From a checkpoint of a small sound classifier: held-out accuracy 77%, 26041 training examples.
Rows from block 5 of a small sound classifier, named by matrix and row number. Each number is 500 + 40 x the weight over its row's rms, rounded and kept within 0 to 999. All counts start at 0. Numbers have three digits each. After the name is the row's rms in percent of the matrix's.
After each channel's rows are labels from the 100 clips, of 14976, where the channel reaches its highest value: "strongest on" is what is common among them; "peak in band" is the frequency band that holds the peak. Only what is clearly more common there than usual is listed. The data: acted Russian speech (Dusha).
# r30: branch 2 reduce pointwise conv (model.blocks.5.r3.0.weight, 96x384x1x1), inputs 288-383

r30.69 102:481478454452392453531464513545526518452532484464434528474448519489512511451529404446470435463523550524453572485462409544455484528527494506530559458523503491479487500488489490504510467518484482485457499466503490451518510517450529484486514506497502482560462496501455530495469525420522521467
strongest on: emotion: positive
peak in band: 500 to 1000 Hz

r30.23 100:449526518498534514464531521476496446480503426510413466457462517466547520479600623572493435457469403565565522517468485508568508485476660472486462483503525503530506476436476499522504499468441486481471467535512490509477520449506504507470506490526494518463522425507544485495550471486488420485
strongest on: emotion: positive
peak in band: 500 to 1000 Hz; 1000 to 2000 Hz

r30.44 097:487520538537462430539461571468534513497443440468470482471423531457507421552430499489528511510550510482428589531483563522588541466537493524558531494494546480504517495473480466471490499506478476483435504482481430491460515501505518474444503484479494539476491486453473529487488479498454485499
strongest on: emotion: positive
peak in band: 250 to 500 Hz; 0 to 250 Hz

r30.27 102:525524521446523513416452526600562539498527497484481586467536523515472558516506494527534501459558442472517452500512447511476426594533531417549512536468487457500473484493486522494495546532512539506477438520510511549497468518501494513489526482471469524510487486499496539503543493512491502491
strongest on: emotion: positive
peak in band: 500 to 1000 Hz

r30.58 100:462497533541509503462460512417494464467459494568460550557533528497501560468489577561572541525484433516438513513507554415475507487497539449444493491507508488479559486502514460478505477520511500473498506532463463509535518500530501559487527519496487501520515513508501514493465523505514507535
strongest on: emotion: angry
peak in band: 0 to 250 Hz

r30.87 098:507506566489492479628447422442459513512596508578465545465453534548486518507466502589481526419476501431480478487439515525477459543517563497476590523523481530495461522449470545556518516488443496492471518506482502491484496529471514553541484496515436480505502495505534470467524493475472515513
strongest on: emotion: angry
peak in band: 250 to 500 Hz

r30.28 101:519517543449558421483504535399447549510459471519500459454444539557520484514532504536537479472473467618515527473541425455560548475525559532491506489502471495517468529442449518486503483518440510459505550506486490460493449503417497524512451493499489492495487456480482536425495481470475421504
strongest on: emotion: positive
peak in band: 250 to 500 Hz

r30.31 096:431539503534514510523509566558553533432517476429479499508593472469476525461511525527501569523485507506435431525477516503529524492511466583574435489466515471473458484493505465525481474469474533506469502484476502495493521465547502437478497497485465524467534471495504517497472535470462485484
strongest on: emotion: positive
peak in band: 0 to 250 Hz

r30.8 094:551473480453548498497424456571514492485498573443469509458471524516545495528404579470566600536584553500510421523457491530517469462504526553501539454450544482497484538477546473481455455472480506445475511493494532467498523527452475498524569503509506531509518520489458511496529478503500508437
strongest on: emotion: angry
peak in band: 500 to 1000 Hz

r30.1 101:490543428495509497509544536490517525601487467534525462465535511509606495554515450477480551514450503486536565523434508484464473456581400524461477470538555523520464477497496531505494500501475527464479473496532500565532494454503523463492469494503527527485570500573491536547507480516471465534
strongest on: emotion: angry
peak in band: 250 to 500 Hz

r30.84 099:435481464534499541524399508465580626556485420590506482488507492514528511550535535495464487479485450555552560423489444471562476506505464470499472459468498513466450504520518529546464547493489516506504521538486496536461552477521484498520511529498478509507508483491514469453482459484510499483
strongest on: emotion: angry
peak in band: 1000 to 2000 Hz

r30.90 099:497445527446476558530495466509503490496455466433584492506449530470561396501445525517502509479517484483550461497484548525549599440457506493515424525493484465434486493475453479446502514448467506505479508452502499445488484459512478455445537497491516496504463423509522473510501482503465473455
strongest on: emotion: angry
peak in band: 0 to 250 Hz

r30.46 100:574548512432504459576478438429516547454538514485523542532513576476431502480545410439475466567505422446544389511454525543451501506511447499479483517507502506540472536503535521498490494519492508549537482477514514454480467471508515470495468460517482472489519486499446459513447509455522479537
strongest on: emotion: angry
peak in band: 250 to 500 Hz; 500 to 1000 Hz

r30.26 094:538491495525550498382541498538524600552487537538529502484451570433486543511580486502509459532483553574547518472464479381451479542511497517505485495473482523490509497447493420466542499457514556517439473509502466554510497464498527451501536487461477480536500493565496444493459456485480492481
strongest on: emotion: angry
peak in band: 250 to 500 Hz

r30.62 099:519502510529476512526460553411442548475564634487505518504517449528552499451533638533443480479528461562522550559463576504444524468452542516527521505472542504479463524503484467556510462513492517488496459478502506512503494458550525491442458512474509503535517471506489494448501584453480479459
strongest on: emotion: angry
peak in band: 250 to 500 Hz; 500 to 1000 Hz

r30.95 100:439462508439525581572515490489482492502484513471534454530533530468493512499504531505526451490533502523502494452456482519489443517432449446438512492506502499500481485524512457495499484515524546504509469479501497508499507498522513502512497478523513490498524524476508498519465554490557524476
strongest on: emotion: angry
peak in band: 500 to 1000 Hz

r30.24 099:459483432503431457470474463530509493529527442522476423519552504526541504449456489465471450427544515429441462504509459539553489514459434539470566501569482444498479475490514503509487444511437462477472479487442510472479495463539473491457514481485516498508531501497499535434512481445458476476
strongest on: emotion: positive
peak in band: 250 to 500 Hz