{
  "model": "sound classifier",
  "hop_length": 320,
  "input": "log_mel",
  "spec_augment": true,
  "win_length": 400,
  "weight_decay": 0.04
}
Rows from block 3 of a small sound classifier, named by matrix and row number. Rows with one number belong to one channel. Each number is 500 + 25 x the weight over its row's rms, rounded and kept within 0 to 999. All counts start at 0. Numbers have three digits each.
Before each channel's rows are labels from the 100 clips, of 14976, where the channel reaches its highest value: "responds to" is what is common among them. Only what is clearly more common there than usual is listed. The data: acted Russian speech (Dusha). In brackets: how many of the 100, against the usual share in percent.
# r30: branch 2 reduce pointwise conv (model.blocks.3.r3.0.weight, 48x192x1x1), inputs 0-95
# b30: branch 2 3x3 conv (model.blocks.3.b3.0.weight, 72x48x3x3, transposed, each kernel summed), outputs 0-71

responds to: emotion: positive (53 vs 18.5)
r30.8:469490496527476488441490481489485486505476483517505536486487494459548513520479499487512510486509493458476469511484514481506482539486546495589468500497488508488494496471479484554531466506560574515504496538512557502472514494512462500523554544484516559490508479472474527534465469503505495495
b30.8:501465478514526514499482489519494468544500519513558496482487480548525482464457464475521491488496492532494470456495523479507489525497470479541538490512487472469481489492497495534489494470518564473542471537503520495499

responds to: emotion: positive (40 vs 18.5)
r30.2:553531484462550565521497554526437518522487489535466513507479495543456482472449515491479464495468530506462575490483535493512485518560530447483551461511509506490450514539464516445530524482453483513518499499557519497522494502566497517491473456474483509502499503484461481490533507501474537502
b30.2:479516535474505454486508502486470472500516508496549522535490511459509477518481463526535548488473504481490533495487524480496518486483544477500523477525508480483519500482560478519460505450470498499517479475496552499463

responds to: emotion: angry (48 vs 18.9); emotion: positive (41 vs 18.5)
r30.24:454527551515452481520482484545493494516511481496479489540484506500478550500487539529472556503473498520502498485476508475465476468489544501493483464495482511534492503469538514478498494471480493514500501478448486502471549526496537522497467525515502505532493468505588480503493549466508465512
b30.24:486502492506511492476464497515493549532455539531469514452472458498504517499522502510484460485501505494505478517505492503475514438470546500507489508453436509491490519530482495470513504544501501552516496510523485506464

responds to: emotion: angry (47 vs 18.9)
r30.14:510482495547507513571550475489516490468491489507510464593489506506508530535523467522501513508524464515500475486506496490497463511546509552501508506477491503488478526512479507477490511488501483506515480506432523473490488518518483507500425524481488486459499453548505499489498495469458490483
b30.14:506511483521524503463479470534542563511495481517476496481489484543512488491552514481511511507495499504497515508520469492529515473487513486501526530472485533517551549530498451502524489477484450470487495521515452474530

responds to: emotion: angry (55 vs 18.9)
r30.10:523503489509478468578517511520473498481493567491494499509467499460500493459472541501469528478502522493500483503526485508532467511539474528440484530467482495517480491495524557477508502554467484492566496493506456527503538510530429521480488495526519520488452499504477477480528479491541486458
b30.10:473483520493499500433502490492488542485489499494506521506494515486499447544570515542521493503489491501477483509495492505523487497488495501453508515455498479490480518473526505501490484459495440466508535500508547472445

responds to: emotion: positive (59 vs 18.5)
r30.41:488490525483528501521509497518581499509543523481479459478497452474506480513495470498481489542479475484473525501522507499452517464452490478470560513502520483448474538509503559509517520509530549487490483467463525541500524539500469514485514536527508495517518496518481494498540462510504474492
b30.41:498500489515481552483472504504493448469446488493478486524457487497517491511484461464507484478532504493527496503501479506493487508481468473452484513506522481483500495505445487488455505474581475489485460495526511506539

responds to: emotion: angry (52 vs 18.9); emotion: positive (41 vs 18.5)
r30.46:516484468480471512501534525485483487537500478485508469499492499498478490539464460484475494493487540499492476497490477492508482520490516472455546496489530501512456502503504510535462481558470519494517492506483562515540509451512425494480481472441482503488533511485517483496479480453510511536
b30.46:511496501499480503491513512464467521491487513503525484494464502473483502477515457517487480471500527521488455435493487473489464515505495483531503467477551485451511450511479489513500441444448529500517513502484519509515

responds to: emotion: angry (45 vs 18.9)
r30.45:445483552478519494507490502499496456522477514514483455522479539486538485544503483521501476493477510473502476482491475464550536480475474478470503495496517501529506479486468531460481559494466486498476506516480482487501531500507548544528480502546544485542470514486499529525535479514476543500
b30.45:499540503523501446477540482499476510488550455449492484520501506476506524499504499532471484464494492462539498481477468446520472467513551467506448495511491495512478523495483541501491523466486509492494516478509484490481

responds to: emotion: positive (53 vs 18.5)
r30.11:477549504477480510503531554490506537497527495480490456483526530481524498493497503516504481473514451546457466484482481491515505483490506507483485486495518488496498511553491500503504503550556547534501475511470497514532525486498498490540509482511486544477531524516506505540566496532555481462
b30.11:474492457490521490504532513477484476531458535527567503481493495477517496523487491492461480460484495530492468519507500505454460535477498492542462472479502502505548492510446488481488523455510462487505514469483499499506

responds to: emotion: angry (42 vs 18.9)
r30.37:472492494536523484553504469522502497483492484529461484533505489497485559506478534500478502468523513549549486494472483439522488478538499504488575501494501511516493508488545504504482470514485493520454495527478460559442515511506488472507537497563529509491474523558490514499495519493555542516
b30.37:486500556497494504467538514522499492466460530496444468500516486486477472487517478492507463499482482476472543501463516506465531484467501512515489543541503509504500499515500525414488507501512492493480515533504528508460

responds to: emotion: positive (41 vs 18.5); emotion: angry (39 vs 18.9)
r30.40:492496479473483503510550485477513494478497501461480541478502479494483526498516561535479540494497509470514543524487483535480500549533493539514516466489483470535493501516503469550510483493487466436474511505522547466462558495447503476520530562554454464500514521466506515475543491470508478491
b30.40:496484487455498463512474506472483455507455458495519513475514513499464519492482451505500518476461494516477503476491535499481470489460497459464529520500508493531485499464524457519481496480477549494511517455463528519469

responds to: emotion: angry (43 vs 18.9)
r30.5:535552475486486494475503511511436462520531474481487512488513482471527501471490528463489490501525460517513473519518533484483497447513491484496521495503516500507461474509531534516498506534477505518509511511491420567524533548525498494480463541494505515485462483535513481523488526480510551496
b30.5:498486464512493468469480515521524572503527526501500538512493514491525511531498468485434496535509524500509478486499494483539483475510500485498501521451497513512483516508546508495549513475509510489533522501556540465466

responds to: emotion: angry (51 vs 18.9); emotion: positive (38 vs 18.5)
r30.18:513472475495484579521531486456462511502500499501468504516510477549507516489505486526467490484517491517492526499497525560496483461458468487471501489491490489491478496496552489509495523514509528567493494485521497478507500559496470478522546496514465560494522494537435448528523564510542494495
b30.18:520500504502511512493464453515509512523514495511460479483437443514499508490452473475461478457549497464541502509509507504469493521491501521472530513464507482507484488515540484490490460535481520447495493517501473480516

responds to: emotion: positive (47 vs 18.5)
r30.44:506502457522436506455497476504498459471544454484466484480542480512544498511477481509523491538480507473436490532521524518505475478497489502527482504493477510470463529488501518518488473516504505516511482455501485508546473532552485501493500556501497478514516534475516481495521464511466486479
b30.44:503469472510460525479466500492487488480497555481501499525491507506530465456482479461495482482473492520484549471540497502535485494498483531505471488561494444520488487469553525542466515485509484507508497517497535508493

responds to: emotion: positive (49 vs 18.5)
r30.23:515510505508440490488507537484477473476489476487477537509495488491501464525464534495487465450525510493522474451545496509473481543536603516519507505492509503485516474476495500464505497554469487478524455509498488479513486534497528493476496463516552453496494484541503486484554491458485514516
b30.23:490442507462507498455499508500471536506510495518471513495508487494530477469504493527491525511458509526448511470471489501505478477481464490506555489516483521489523457486517531559471484451488543510487483489520506505461

responds to: emotion: angry (47 vs 18.9)
r30.1:528454506519523465501518471465489506535456492450476508523463514509468485491541427491560506480512468453494480482546500499562476492505487521496493534503487484469471474478482517460470522509466464488514520478503481460531503515558502461491493501484457503541490512458480458520475478457491495464
b30.1:531505574503509496502506513484524559499513517489471497497511487460486492464539491539506501504468515489517534515551474494474538499502512481516540511516486490457495481507515481490449537479447509457509511493488471479479

responds to: emotion: positive (48 vs 18.5)
r30.35:502517489511491538497514508536563505502480493485499522488490488516479497485489481492520514548495483482500511530491449512487519552523501486557520492452487470506532506475470548471534516496484496501513477496473494603513508481523494524492482484489493504491520481517521525513449478487497532487
b30.35:487526467518473504489494508504515531516524466524499496502466522524558497526463504543499533498498523465509506470491487474497493496477511470467531515532496499537547511429495504454493491501502524475488483452479459461500

responds to: emotion: positive (58 vs 18.5)
r30.27:501510490453507510491484461503520488485468490547509486509562471473471491543534570507495528510505482520463528504510523531449527459487486500496516508540514559485478520484492514561486486460502501515471506507499524546477466512483505551504512501442483445508502492526519510494482549504467472510
b30.27:483527474487478518483523482468506453495509421479504475502513484503505505526477454442528457456478505508509443507512542531520477481473483474464502520503503507505482493493493512492499508513492461478502479544458500507499

responds to: emotion: angry (46 vs 18.9); emotion: positive (43 vs 18.5)
r30.21:535448529524491497475515509489484509527499462509526510547554493518490531507527451558489521483463506464500514463498535444563527530500450490546492475515476513465568512518456533495496553540490476494510503449521510495504565491481512482517485489524501460496507546486511562466495492495507483493
b30.21:467498488518495486463469523477493494504458454504487506513470514543511508466501458571511482488484501472482523505516530488474507470488507489502507521474548476501501486490491470472505496462469522470525520474478563449508

responds to: emotion: angry (46 vs 18.9); emotion: positive (39 vs 18.5)
r30.30:514492507553496479465503499524499534490562483471472481506508509483557535462508466496513475536516463528500495514485525486491483479473488477492513480457492537472459508501502471485483482475492567539478512483507473548453436490486509547532527461517513531528483483581487510502478467469493458465
b30.30:514475500513467516461511449503508503485478511525511467472455516471490487516517499490477473498479520463519487542500505567553499532497465523501470500505472458454504487514529553476489523542504495478474521514504490520502

responds to: emotion: angry (52 vs 18.9); emotion: positive (39 vs 18.5)
r30.25:495511464495498536455547528520532558510477502509538542496500530558516512528479469512500481471471478470537511498502533508498498544502510510538570503504473458464463511536495482480514524521485565478486499501518471487473498481481488508508468489455502513477508497550521478466482520512493502486
b30.25:483512519514513491506499453527477496520509474508510480444459483538517524495475486462474525502507506464496507479493500503550477510532549551508500491506491520518550499519499480475501445480473491449459493502495461507539

responds to: emotion: positive (43 vs 18.5); emotion: angry (43 vs 18.9)
r30.26:534479571483487543524464565501459495499535464478488490567474482516483509505488475544502531478539469504464498504503525490518461546444478552510483482479471493476515441513511491534500467516488530534491488468517497491465507499508458507536511507567509508494485527526494492527489506491527503510
b30.26:547486483483504512497518512537485513525500482537500508523486457495484512471479476521473488483538508498507524560503461536467488531487504485502484464479506532508524504513502458476457513479464552438486485502497527464473